Weights of a small multi-label audio tagger.
Model: 25.4M parameters, arch transformer, activation relu, num experts 4, layers 8, width 512.
Training: 2800 steps, batches of 64.
Rows from block 2 of a small multi-label audio tagger, named by matrix and row number. Rows with one number belong to one neuron. Each number is 128 + 24 x the weight over its row's rms, rounded and kept within 0 to 255. All counts start at 0. Numbers have three digits each. After the name is the row's rms in percent of the matrix's.
After each neuron's rows are labels from the 100 clips, of 14976, where the neuron reaches its highest value: "top examples" is what is common among them; "loudest" is the band of the loudest frequency at the time of the peak. Only what is clearly more common there than usual is listed. The data: single notes of musical instruments (NSynth). In brackets: how many of the 100.
# fc1: MLP up (model.blocks.2.mlp.fc1.weight, 2048x512), inputs 344-429
# fc2: MLP down (model.blocks.2.mlp.fc2.weight, 512x2048, transposed), outputs 344-429

fc1.517 102:098143134104142137179126087134146120119088138141161152106146118167165133131121095144149102120134122159144119150160096165121145149094099121117129119129130073107113134116105082128128129105125157129116141131153141163113144157129092125108138103152117098115128119
fc2.517 100:145168087121140168096152163130117092129147143108118115132111129112122144104144142101126127148137138107109099142127118109153136160136132133115093123172127155097166101112135098149100139153111113143073169156088113128165120120178153091107175128100088131084127113
top examples: octave 5 (77); synthetic (60); pitch class E (46); note: E5 (43)
loudest: 500 to 1000 Hz (76)

fc1.613 100:108139136129137118138130117130159144130152111140085096154137126149132127114132117170118161112127097120155082181094091117098150111121135134135118151133130109124149137156136137177155132111134133155124103127122134147094125110145110138185118130132096157123117092
fc2.613 096:140115170121184064147153143158104113155121127180160140155138089170099107132124100158180116136096093104137165118096114091134136154133118122134109100130111132116096164142153127149179138139113136163161111155145143174150094135111123128133129122143100165171083162
top examples: octave 4 (98); pitch class D# (81); note: D#4 (80); source: acoustic (66)
loudest: 250 to 500 Hz (75)

fc1.360 102:142116103114126126131137122156180102116119089141200112100126143127117088119155137128100156128129108133152111110104156136071142134147135149123151124115105126174125137149099099174095094164146131129144121099126110152128123150085124161144150131122078108116116134
fc2.360 103:137140121142100108128156116151094093132116099186159137115105145137184143127124144134101158125141186124112157108129120141136169171120123142154112179161102109139087104130142103149137120080139136155105145120123134136139148102144149121120131197140138142142115152
top examples: pitch class B (54); octave 5 (45); octave 6 (40); note: B5 (30)
loudest: 2000 to 4000 Hz (36); 1000 to 2000 Hz (30)

fc1.759 092:129092144082120135143131107103124122151136104147132129092118115134138169135137089111117109159138107088151126085164103138116082143166124101087088160130169151140122096108083095132136079130086131131094152123114116131121119115070132165141119145111141128146151160
fc2.759 095:153116108156132137108129172131129105123124155181164148135157107099132128086134139141124108113122129142164115108126131121153147096145155122157117065141148170158131106107105144129090131115109125100128125157147173188139101144149175147160138105117122140157126157
top examples: keyboard (40); octave 7 (32); octave 6 (30); pitch class C (27)
loudest: 2000 to 4000 Hz (28)

fc1.675 100:120157115120125109109142102118133157101145122135091121089077116129117137119088169116148163110129113136108110094138131121127143123141125137119118170160114108169152145137142113141161101111148176130147145108209112101107117161117171175130112146144121149148131162
fc2.675 096:131183127118138132127160091127162154138165133120138185149098131155149126127119152134108144128166124113153098166134130159106117126173158136114126094103114130097134130157169145091130131107154105147167113129118125129124137153156130112106103118168135167102100103
top examples: acoustic (82); mallet (43); pitch class A# (38)
loudest: 250 to 500 Hz (33)

fc1.293 093:114138118153115140128114138161138132104135099139187115147172099138143117142142133131147125127100141137137096126142103139080138120130153136085119133095071152106130186179167182131151133084147129139159131167117143129161090130080129146168083086112102123147162136
fc2.293 091:129121136088152099106122128104110116116132097129128120106118146160138145138133109133106090132162095165116177123085153105136141168140124125143134147122165148116111114111157121072171133164129119120123146095167150123107119126112120118115156141141117076115118149
top examples: octave 4 (89); pitch class F (71); note: F4 (67)
loudest: 250 to 500 Hz (80)

fc1.422 099:122123118165087108165141109163154112123097121119105165122147159158092119099128122122139128101149119142108127135157146141164079145147091141159125163164148131094125108125143191127159140091125112134142146118100142097091117120129082118122126114089136062144141138
fc2.422 097:131109133130149169143131150110139104155119098111113145142134094155104099128112143106094113122165116110094141115129151148129114114148151145151153111141134192132120107083143104121116142126119148154177148108135136134125156172166153115135163142178127116123112109
top examples: pitch class A (77); octave 4 (52); organ (51); note: A4 (51)
loudest: 250 to 500 Hz (40)

fc1.248 098:112139158131153143098115062092144115153121116127096119105135093131145121125093129107113115145111121121131080116164125137114155108111129125133101174154114125180097136153086117111099090120171141105099117145099118152167084133085174130088138148151110114125138114
fc2.248 099:146116159128132089166131118156079099097135091162095104132133112094150116092144152177132135134151102121116146135115108155169139151150128114133136169159122117131104126114132124121114143139107094106073132128162155119149111113152108113118107101134109122055091111
top examples: acoustic (75); octave 6 (58); mallet (37)
loudest: 1000 to 2000 Hz (57)

fc1.263 095:158109199113161139138164138122138116094109127142169103129129117104117180173123103136127127094122095105118110121111149117125145121137111105088164115132141135121087155161130103106147144118108075103145132123186114136140105087123152100083136105107099119146101139
fc2.263 093:118134113104079113137152109124122116122103157099125123086108121095122119100123150109165134135159170122136140112111116072136110124071048140109159109119129144099139091176087122131137114116144153083125122131122120171076136081146135112077158144140110142126149157
top examples: octave 4 (58); guitar (35)
loudest: 500 to 1000 Hz (31)

fc1.238 115:088129148088125093143124086127110097114111153169178112143104080144176126117104107150122107104126099104133122125119107121087089119164126173098146142135134118139112111101094115128103061137135063154087136121134078154145142171135128109119136106129114102127154139
fc2.238 120:118143146150140140144117136140132107137111120165155116132140149149112107159097110151128153140190139123120114095139118139172133132162086164147119107110144109152124111101144138122131145112158138103160172147110150161143147127130148101110110136139150131132104114
top examples: pitch class B (86); octave 6 (62); note: B6 (62); octave 7 (28)
loudest: 2000 to 4000 Hz (59); 4000 to 8000 Hz (27)

fc1.492 100:102131120122182146162125131158162147123104119141112139108109126130095091134142185113140128132112099142123156112114135166124147109121153118155142103119116144131140115161118115130134117097165119162110144156170147114103119097140165136138098120127103132156125098
fc2.492 097:127166124118105134116158125110127131150137124119163096126173153197113121110118103135124133100154130100132139145078105114151122114126154148121135126116084112091104124132160113129142084106126137135145081123124145104146140116156121125141130127117132146171065098
top examples: pitch class B (99); octave 4 (92); note: B4 (91)
loudest: 250 to 500 Hz (76)

fc1.701 102:141117163120077114135126159136165146136147091103162154205132125136090135132151127125133125122117117105127119135141134108072070131109130087094148092149102115126112153145146117100115119133120125174097118141082131146155126134105102175168108122155078121097137080
fc2.701 100:134153101121109137121132120148111123142166138132126110126111114154148087099125115145142117149126153126152126093150171152127119148154224178150116116125170131137103161109140115113133124172106126141181139113142128165108106138122143119111097114124091129165097128
top examples: pitch class F (100); octave 4 (93); note: F4 (93)
loudest: 250 to 500 Hz (77)

fc1.226 105:084136099125129157121076159119115150143132143136128110086114120127128143116130070104143135132118112127151128110143144154161139107136155115180142145171113125152153062127153180156149110129136087151160124119094094126129116120140115107112100109141170124093161104
fc2.226 101:129097120153082127145095151124141167132165105146106142108139142087152103177123147123182139113069122125131120144127110120137140112126114076153102131141120117126148129092144139146133151141135140144136110137101128114180147117128126133135139123165114083145124149
top examples: pitch class F# (97); octave 3 (86); note: F#3 (83)
loudest: 250 to 500 Hz (40)

fc1.173 103:130113097102178145080099141077153142122110095085161135108152072143088121093109124107135108132100127111125127146120104164163138164126110099081117091162125106125141110127140153173117133095191167136113122112118074119101149091144135148136110112100132132112128081
fc2.173 102:122108128127122096110094134124116112084139128154127166131152127151123124158156160162162120178140124130130133148113147120093107108183160128159093080163166118151097096111132125118131127111130130134159103115097141134156143150118091092139151117166147114095125113
top examples: pitch class F# (78); octave 4 (73); source: acoustic (61); note: F#4 (52)
loudest: 250 to 500 Hz (36); 500 to 1000 Hz (33)

fc1.524 097:118150124141159139131147112115145145087111109111116147133196103137144125112165121187103154163151156144107128135106095066064121115129163109142091127105135064120089126139101132102189162131175157124097138143146119159145133120125133113113112125108138098094162158
fc2.524 099:115101126112095113136155110141096138092100167101123139145147140119116132139084123109197079119111127072118171120113158127144109106086129161107119100118117129126154144121134117169101103119122119083125121130092124121108119143131088128107149137167133099130128114
top examples: octave 4 (80); pitch class D (67); note: D4 (50); instrument family: string (28)
loudest: 250 to 500 Hz (44); 500 to 1000 Hz (31)

fc1.135 102:116141143109107124137171140114188103089133115136133088116125142136097125086144086133155126106100121147097142092125109127111102115111146141166093113136146097116131115135146079159137152160171110190131118117162136121132137095144158103124105140119106180114130112
fc2.135 099:116147119109146155135117138110101112135108126155123121143156126146152120101092155123119112160164117125117160164129154119143164149102127138144121151146144148124140097106115094144132125179144125152150124111164099112135167117134119118125092132129092102168109082
top examples: octave 4 (86); pitch class D# (55); note: D#4 (52); note: B4 (34)
loudest: 250 to 500 Hz (60)

fc1.211 106:147133109094115149122110109116098125090110137083124146143157114149130155136134139108121051143101101142167095116121109128106127108127120122174165111130136112123132132149110112112102133150144146163098129079140158125095104099134083150104119111110152136107096147
fc2.211 105:152127157160128093139111126138107115141121118117119152122122100107105073141100150106154116152145155144113132139092132109110132116115157120129130123095111160118201121161117147115074123102166168121101111128119137105122128159077140141136142143136165141128120082
top examples: pitch class D (68); octave 3 (45); mallet (42); note: D3 (29)
loudest: 500 to 1000 Hz (29)

fc1.367 099:138096124111133107150098150086078138095086126158136085121136099175134158132145111127116144146133133120092101119135094129109087117121122117082116105111128121127160141169130136121126135113162101136114093131098124138157137134125137127120121146140138128124097141
fc2.367 097:142108156172108122159118181144137105112105112081092115149101115088131117133118179138143108117114154115129105111151133150127131128131180148142142162159122118133077128143093181127056123126144142115157135142134121144109134081116133125164109114140152087136123088
top examples: octave 7 (71); pitch class C (58); note: C7 (56); pitch class D (26)
loudest: 2000 to 4000 Hz (69)

fc1.437 102:084143154093141154081136121093142130154152098121078134146143120120105164136145117139121099140143125157148127130136137125148122121129127159132097088145139118106134140162121087114138112150120107109160206128158132137114137145134067116125114155158158131100118097
fc2.437 099:160158126140172135180142139144150132121089089099138116112143143163131123177114107106163175153147088095157123133142126117092131114126092156148128122104126132109121121093155070136107146091133147189155070142107116187110116160151153097147072128137136101166156117
top examples: octave 4 (86); pitch class G (81); note: G4 (67)
loudest: 250 to 500 Hz (55)

fc1.676 101:116111144151084118166134126161146154133127146138085124151143128116091109140128148160130158102105114112129090096135167121119114115132112131134146154135154135108138065159164121093162086155105096152091094159121114127158084110120121124102139160124121140151143115
fc2.676 105:143147133055122110151126121125135141148124142155130098121112136097079097150087132114143100110118126128135123096173102119141156124140153152165175094118149114101127104148168173148109103160098119112140116177155131149162146107146121131126124129109131150108130127
top examples: octave 5 (87); mallet (27); pitch class F (25)
loudest: 500 to 1000 Hz (42); 2000 to 4000 Hz (25)

fc1.573 105:167101127126120093118118109115116118104149119139130071119126142171125132152114120138136152143128170118169130109128124100137134100100174127134115118096136147117099105111151151112104109136144161153170117104085123146122122151135125139115160122131125102131110135
fc2.573 098:171157111141146155130126120116124129173153142126147107163114105124128096128117166123115115182129119117130101154136134156135104138144172128133101136168117134118108156157132169141124139137105118130127138170134164126118146186133146144144099144116124176133121090
top examples: octave 6 (77); pitch class D# (57); note: D#6 (46); note: E6 (25)
loudest: 1000 to 2000 Hz (63)

fc1.318 109:147098134119110141139097133093137115086191116136152112074103132144151116106132133103119105101152101105119132120121099125100132143119112114137151115162097146079137129085141131130144125058112110139116125147148129124112104131097101114118140143120111101138130123
fc2.318 104:123146167095146123188136150127122113114139110139137129144093117112147122126159121100135115111118129092170114114115133119167140104133187097129125064163135129117098122142125139131109149094141139088161122141136104183101084136126132106106136093126093156126134168
top examples: octave 5 (52); string (42); pitch class F# (27)
loudest: 1000 to 2000 Hz (38); 500 to 1000 Hz (31)

fc1.44 104:103131140125122078101101115113149139085096117103214145144127108130157105109118113173157114106110115109112112121143125140100137140151138133079089127107135115108129152139143101121133155129095116125143110118132128083099168125137178175175124125118132146068100120
fc2.44 101:146131101141153124133110139110135156113171127114121103137166122147140102106078103148101146156135144138126172148150100112158087136106180126120105133150098123142123165119137082148126126127123116152149127130145104151141120163112104090104106142142085109106069085
top examples: pitch class D (75); octave 4 (66); note: D4 (55)
loudest: 500 to 1000 Hz (41)

fc1.185 101:112109143120110134118135112161135124162140114177129167101107138119109105117151127114142130118117135143110152129096143136116126101121098179131139151120096148119144112139129161147132151099162161131166139100100190141172158098114119123150165114091145145092183121
fc2.185 103:115130105131128117147120115153120116119138136153157130178105143190132081156137091087087093119125115141120110094100130088172135143145133096118131134130159121124132093136105136105136151126123116147134138102122105126112108110172080180130106135137117108089133116
top examples: pitch class A (92); octave 6 (50); note: A6 (49); octave 7 (45)
loudest: 2000 to 4000 Hz (46); 1000 to 2000 Hz (43)

fc1.404 099:168118089164086111090108085159139164111133115128106122128145116111074140113098136143090157140144148147096083112122086140152097109148117131123115127084130149167134111176125119130128126097106129143168100121122139102069111142118164101123149104129127129061116145
fc2.404 111:140108116161148177131130129144119080152104145091144069122121161133130126152115104117160111161110082153125099150124090136154130098098138136127133165148136111089125114142118108143121158117133147158159159118117139165119101107140141106153108149093161093127099164
top examples: octave 6 (99); note: C6 (42); string (39); note: C#6 (27)
loudest: 1000 to 2000 Hz (74)

fc1.485 100:113138108124127138150126145120154094128133123117152097099100099119150145110139143095111121135132148134123110143125107115126121100177137183151148144130093122142132128128122151135121168139116105161123120108115113198132130122130129117133154128116123080106119121
fc2.485 106:129143129148147116092134119169130123100147096118143097143133120206134119158113112116110128127083066166123118166119065126113116119085194153138121126128128091143147132162118106139115134080111158103127120109138136135131096102114124094118147143153132098086075111
top examples: octave 5 (98); pitch class D (47); note: D5 (47); note: A#5 (26)
loudest: 500 to 1000 Hz (62); 1000 to 2000 Hz (30)

fc1.294 102:116107131128082115099129143154157152138115124112143107138108134120132069154086101116118183122131155156071118121123107112162126118096115149130097151185097088122146094131098119110132112121175178124161141197144109149118121114124098152123120115094101131090141145
fc2.294 098:102120142113137093137104165110156118104155081144133138138143115147131123123154134116129146167146095147135120143152118104167184113103133112111116106059133112110139172124147079156113121145164141140086128163119127120132160130162123127174169127145131156144113112
top examples: pitch class F# (87); octave 4 (76); note: F#4 (70); instrument family: organ (41)
loudest: 250 to 500 Hz (70)

fc1.665 098:163095116127111122094164126147117154146106128148161128147084154123121110182114140099097103086125155134111118130158146122120131139140132113120124183114147121155133129130094134087136133151106094145118114133119105094134135180139119151146152131109166136129111103
fc2.665 100:142197159138105134100124136134108123100152131170124117095144117133127117140134116125140112140108147144095155105105120141139174121115161113111075137146092173118130138127127126131136131132134129097137119166103149121138138175128202138145097120107124084120111107
top examples: octave 7 (93); pitch class C (64); note: C7 (59); note: C#7 (29)
loudest: 2000 to 4000 Hz (76)

fc1.334 103:121118123122133162115127090119146107124128084155108085100103121162088147171101138130159085136114154136123126110114091112134131132135131115129125099096103140131100121113112088093135148109132128144151129162102097092116127130188145114134174111100099145106088107
fc2.334 100:147123128111112121130145140095165114140138134139125111143127109135083144134105136152097107159110123117136117120076092077133085139121167130152115113088123145172174121108148158150108139161108101149115116089130149141158052112131128088161079112124163122141121125
top examples: acoustic (86); vocal (69); octave 3 (44)
loudest: 250 to 500 Hz (38)

fc1.600 109:150166116114138119130116096119126130115158138159146092151125121140115156110115129168133157143078161159107181104169147139119157133200126145143118116131156124155148109132135123167123138131104104148146144120114113156132129140123150149149143105138116128108089105
fc2.600 104:139175139143104134170131151137181111120084139128154146123125143141157144123142107140119146106101143162130075113170105138110142147154155108107146181155150118096137105158130135126137131117139173116109133150129161113136096165124167099115136101157133151106132121
top examples: synthetic (60); octave 6 (50)
loudest: 1000 to 2000 Hz (45); 2000 to 4000 Hz (28)

fc1.96 100:067161096086137130100138161137130092090166142115115129167121103098139085125090128152105135084123152151088166167170067151098139129133120134114093146111087143116132129122159157139114139074120107140086113118134151130136132113132137113147173142146105113143151154
fc2.96 106:109082148121142084112176114184150125103113100123089119118091094086138130152130108122088159134152114142134078155149122142135134125146153086107126127115133144074124134110110114143122135108112181123110120111124103133168114110188115134102143127144139148117102176
top examples: synthetic (61); vocal (55); octave 6 (43); octave 7 (42)
loudest: 1000 to 2000 Hz (47); 2000 to 4000 Hz (38)

fc1.41 094:068111115088120167118134119148122107130092120130140149068162134171127095147127143139073101123114142136165129131155160126149115140153148109140153113176120151095136155107179123114113110135119135179119120152111118183098123154068136145161102113146160128099125148
fc2.41 096:120128139112138103154100139099095142108193104142111122104111083090143106178124155103139101113109147114124126107145145069120127146150142112089093169130108141094130106136089127107122121118112138155159090134126127167114137105131128098095109096150091117133168159
top examples: pitch class F# (52); octave 6 (45); pitch class F (32)
loudest: 1000 to 2000 Hz (43)

fc1.692 108:154126073124111140100145163130153129133108108148103162122123066099110121130118102142132084137058131134154099081095102111091114165103126139101146126114072163197128155117112109134097141108131097145126158122126162142105138126154165101093118139160093173135124090
fc2.692 110:134162145148114132113165131141101114109140134165116143093106157111113141147119103145095103159163140166111136151134121125120079103131134151126072103103129170163141141102116119142110109161128090097141171115125122125144096090082114122150118123101087148138160106
top examples: vocal (98); acoustic (98)
loudest: 250 to 500 Hz (58)

fc1.14 107:124143120104138091117163112148153129142100148166152175090143155161119142137134145056131118142142109125129117141117118171131122111128125134105126115141107129124111160142101130178121209134145113213107110127179108141105134089140101116134139098144097117152122136
fc2.14 103:132100105107163129102133155166118128139108132150114116068131127123143128120126118122152124127134134117117087163099132111157141133092133131124114117121137079146136120116112126122131123086090143086121165131149098161113124122160129162153135155138130157114117052
top examples: octave 5 (76); pitch class D (46); note: D5 (46)
loudest: 500 to 1000 Hz (56)

fc1.296 092:135095118134144111135174053150091155127113130098123152121152068143090147123112129125146122132139177163111122112123086175093166106128090134135143121137135107115092121176134118120135153128123124075136103103116116164108132181145158118152142125064148110121120120
fc2.296 096:138131130128099140073116127109086134113153115163120128147130119145127138167120162087111108129148115165128148139124133137150127156082170137161092140194146150143140098140105125084093115130163137121124150125120096147132126110101107114152185144127179111121131090
top examples: pitch class D (97); octave 7 (61); note: D7 (58)
loudest: 2000 to 4000 Hz (53)

fc1.753 102:112184150107101144138122142148161095176130149183118127130088158152116128121138168070115161118162169137123095092103119157124087121148143148100153129142132122144150124155117150156124103151181115132135105101083172152161124093119120138137123142123067171145112111
fc2.753 100:151118120132149163105155118126142135169086082084136135118109097173092136148099167117094139109088088147154129174087145139146140158126109137126118139158147087139100099151110081115113118123113118127123157155138044140117114133120099079156113097114129121194113089
top examples: octave 4 (65); pitch class B (49); note: B4 (43); pitch class G# (28)
loudest: 250 to 500 Hz (46)

fc1.599 102:115141180099105146153143136147150130132137151158099160140159137147142088146133130133165124087118093133124111100118144117147159091144098120105108167195144101089134100116152113089145117117102127133091129132141113095177099098156110144116138136104136112126120141
fc2.599 104:157116137125135099094126166101142127106136141113143100105065108086118090122087122095108111122125149082176137095152158116139127104150147143116136114116115109102113108138145131094099088180139134070105128165132130136126109147174115120123135114170121153089121153
top examples: synthetic (68); bass (59); octave 5 (35)
loudest: 500 to 1000 Hz (36)

fc1.101 101:126118133080097096135136102118170120088153118133137128140115089163111119165153112112145124105116105112147146088162140105155114087138121145161140145131139121133143132112163114137121138075137165157147122086149137142129079121125140131129153117147154156095141138
fc2.101 097:136146125144149138093126086129107134144103095132108120128106075137171129111098082153123108144134114088119091144154136138123091111138209101129098070144119151102101116141114113094159136115106081138184103158147133122130132138148121112157113150111145172181128171
top examples: pitch class F (85); octave 5 (74); note: F5 (70)
loudest: 500 to 1000 Hz (50)

fc1.471 101:141080149104136136143101088127144121162134104097092147119157136134144140118144150169160129145137159126105084127144139113165146131109117127101147179118121143097122106111109143171102134086163165109184117109135123109068137154091104129144104141125146115079155148
fc2.471 101:108121117130156117182114111099084139100144111176121128141112121150134148159117114136125137096124141100143130138072147161133149110137120150149124151128101138150109079101177127122111117107129158123137141137117150164095111143116156142180105112142104086141106142
top examples: pitch class A (92); octave 6 (62); note: A6 (54); note: A3 (34)
loudest: 1000 to 2000 Hz (62)

fc1.655 100:087123069118141135123108114077140132134139119124145145079135123165142101129104117097141119036136154143134126126116176132096159139162154127114131090132135077164146142100152178161136141174160136142131131172107101155082159135120128145147153139126164139135082196
fc2.655 105:112133177130148124119124128169143112127139111147140198119122120130134126152155156147149110107114097153165138129105130108149124096123138121115154124149140103132098145143133152120092156158083095139156109128108133153145129136084104132133118139136145120131114141
top examples: pitch class F# (95); octave 7 (67); note: F#7 (62); note: F#6 (27)
loudest: 2000 to 4000 Hz (68)

fc1.141 104:096115165136110104113124148175150116119117166131110143109132110102112125131174082102148182140106178096101128161121102116175117098130115161121138126184147131109123095106104157112125156139135137122123145133132145154161116128122152098078113119123073116145116141
fc2.141 104:126120131125145157146119179142130109140119111119139095138092109130089136121097135122150142183145118112137175114100110149117110108111174144128133145096118115111143113181135087122149121137139127145134147147104144174127105160093114123106117098174116118138127139
top examples: synthetic (64); octave 4 (60); pitch class A (48); note: A4 (38)
loudest: 250 to 500 Hz (40)

fc1.7 095:133115106171136121145120117151130125092106130131151095112142114158180153159140135092193181142137146091102093115125144107111116116104093128102120114133124129128136124139169135106098117154179123148133123112104126145116118124116153149101158133127123124072130118
fc2.7 099:120092151119088175145079099150149119143108126125120159152125095150141136095120146108150085126117120146136106150129104122163108132109130111142137134131092143136153105120112153112128093110154128178159109128159113136123143166110130083154126148147151087123141094
top examples: pitch class D (75); octave 3 (63); note: D3 (39); octave 6 (35)
loudest: 1000 to 2000 Hz (30)

fc1.462 100:147151075143150164086100170103133133143086105113090136124152128126147092167150126101152153133147128128150110115114134101118110120146107115152108092122109124143119120103126122145087142145115122162145112148097133122099131120146152111151123156090122122090108106
fc2.462 102:175106109111127090145130094112120115135115131163139129134092156162108134118105096151132073115113176106137122160109127077153097115109154130114104148122072123176148122104157115139135149118154095153150130098145109133112098167145126115161125137140116078110093137
top examples: acoustic (96); octave 4 (58); reed (30); instrument family: brass (27)
loudest: 250 to 500 Hz (49)

fc1.710 105:164117092180129191140124089174164145128135149131099161144117130115155115123166117169171121141144131139098158102171139125161091111160130139157081125143121125130099125096097118120120154089130095107168133146121143082152113132128121148151140098104133114116127106
fc2.710 096:124141107152110119156116119090162147139150129155133110149141160141131112131138131162088105130181087158112145095139125131139123119107111135165134147117190147087136096079151124090109128105153161130142168119103163149113152149137152130105165105089097084162107111
top examples: pitch class A (97); octave 4 (48); note: A4 (48); note: A3 (33)
loudest: 250 to 500 Hz (35); 1000 to 2000 Hz (31)

fc1.432 098:101111116121086119164142126128155129139144125132109142152140126092146106138145139125171142101165109148108121159113131103123123156109111147160138073131186121147124149143106118146085130127199124134136132100088108145123194147141147128103103126127142130048173111
fc2.432 093:163136130152156110120103135131134121089163085161144129155140108123131118139094139128146111129107102131157187108116160133122136138155121105110142174086120139138127147112181097151117137110105160155137143138115105139112150123146134084110124139150112085104138134
top examples: pitch class B (80); octave 4 (75); note: B4 (75); organ (35)
loudest: 250 to 500 Hz (41); 1000 to 2000 Hz (31)

fc1.299 107:059132134112127139120151131113116140117148100146086159121096129135125162157101102132096124097122119137150116122158113094147146109102104148145094067138126145146109124096141176128088082112137124134095096076118117153143118154124109088106105124152162145139113136
fc2.299 104:135181083138155123127151150144116081152136114147144123115123098053125107108114098129127118113123144065121170125094111158139104085121177105148149056100100115124123122076120138166071123118124114101107181170126092150160115136125158131120147153132087148135128117
top examples: octave 7 (93); mallet (34); pitch class G (25)
loudest: 2000 to 4000 Hz (86)

fc1.652 103:132100130105153144115128151117145127125100109155150108115128133137091145157109181094086087181137121148118098098130130144117185117130147137106115137108150151155118128142142145076119124114101144095136135110176154156150125123129113105134136133119112118127144113
fc2.652 106:151093100155135095140162125146127155103080155120113108132099147145145094157123099108110128130153115111118116188084168164144134142111148114088122101154129151117147142134095129158119107118110169182128142160105124115117102095154126171107099105095089118135127128
top examples: keyboard (35); octave 2 (33); brass (27)
loudest: 500 to 1000 Hz (45)

fc1.719 101:181189114185135134147157111152115154122154140124136141117133106125121129119134123120129152099132108135130086128167090129085131111158064160168110149142072115088154119111113122093108138173153131172106117122105144167150098115117092145120112143133105136167110130
fc2.719 098:108142125169138129126152108138073132159137092109122116124152159101093086147141132148132106155134142083096109120103098129119123119141190103112115144117100130145095138129097089121099123154131111121174149178126167120148171108135132136148121175153148130175134091
top examples: octave 7 (45); pitch class F (37); pitch class A# (37); note: A#3 (26)
loudest: 2000 to 4000 Hz (38)

fc1.361 097:141150156110092088109122113136123184143141081132082075120134137119107163145136161095117157160155128128141111109151133116154161116121163120126150155146119160147128130140142123082097076109149127117083144141170111153125116113129153112116160128141100139146114173
fc2.361 090:131150136117099150140112118153141145095120137122116125113106085118112130135136116133153104135070126118119141145132093126116115073154092118118077115112053112120084100091125163096136117143130113121156156108115159123146137129113146090131167115099116099153134086
top examples: acoustic (71); octave 3 (42); string (38)
loudest: 1000 to 2000 Hz (32)

fc1.130 110:138151134065120104137093145113144110110143112132087156104128131087142132137137116118108103128137156138120083072108155130119141115098162134145133170154112139175113134129098157143140122109106116128088149134105099108117100126124130128099142113116099145100132148
fc2.130 110:150155138107124113104145117143139132162128090147112171110114124114093108153129135154130121159151115105126124151102092151125062103157097115119108085135101122126120137121126116132092082083119140099124141159115090173093148136145141105137103135163098129144133117
top examples: acoustic (86); vocal (61)
loudest: 250 to 500 Hz (37)

fc1.631 104:139142103196101191176122150112149111095173126158186095141137148130123159099126103128146154156085110152141155110108116146131122117155128148112157149137198140145181131125160117158080148144131141125159072094145149138123120155132126117138128098110138093098112138
fc2.631 107:106129146113128100126094172137159136114124109144117127082157149141131139113137162120100086125125100137122117131172111095143127111179109158127160104131137094102131114113112141146152165123111138136117113110119140106117185105143122136101125146154141106116168109
top examples: pitch class F# (70); octave 5 (46); note: F#5 (42); octave 7 (28)
loudest: 2000 to 4000 Hz (37)

fc1.359 100:115107153143141157146115133173115108179082145155135073124126133129136168134104093146121185149100127144135117077144096083102149100132175106142102108144146124076138160113114109129108133153121085144156118127103124110167120129098136154105117095103101105129124151
fc2.359 105:154171131094147129153157139123127118118122122187132120119116130091094093092145094122126164157119108129137138128107131156135121128127137105154128150165106169128114099098125132111172095117130137122076111122130079136112117116160173152142120135193132141162160151
top examples: octave 5 (47); keyboard (43); pitch class B (27); pitch class: A# (26)
loudest: 250 to 500 Hz (37); 500 to 1000 Hz (35)

fc1.636 093:094108087141114129107076123151099117099136128159118109135089114160131135125162098124117156124124133161106133110138109096137102132114160113085149118159100144144133146115125135131111123154154122138119138106091131089117165120081153169152130120097156114133135086
fc2.636 100:147168151152137175074109147105133144126074081105090101141147082118101155155121082095090116146084128145117118086128155170122152147110127153114105104161106089095106113201138174102129165168174126116121113130122132147147120130121119095146139165111089105102098129
top examples: octave 7 (83); pitch class C (43); pitch class: C# (41); note: C7 (37)
loudest: 2000 to 4000 Hz (60)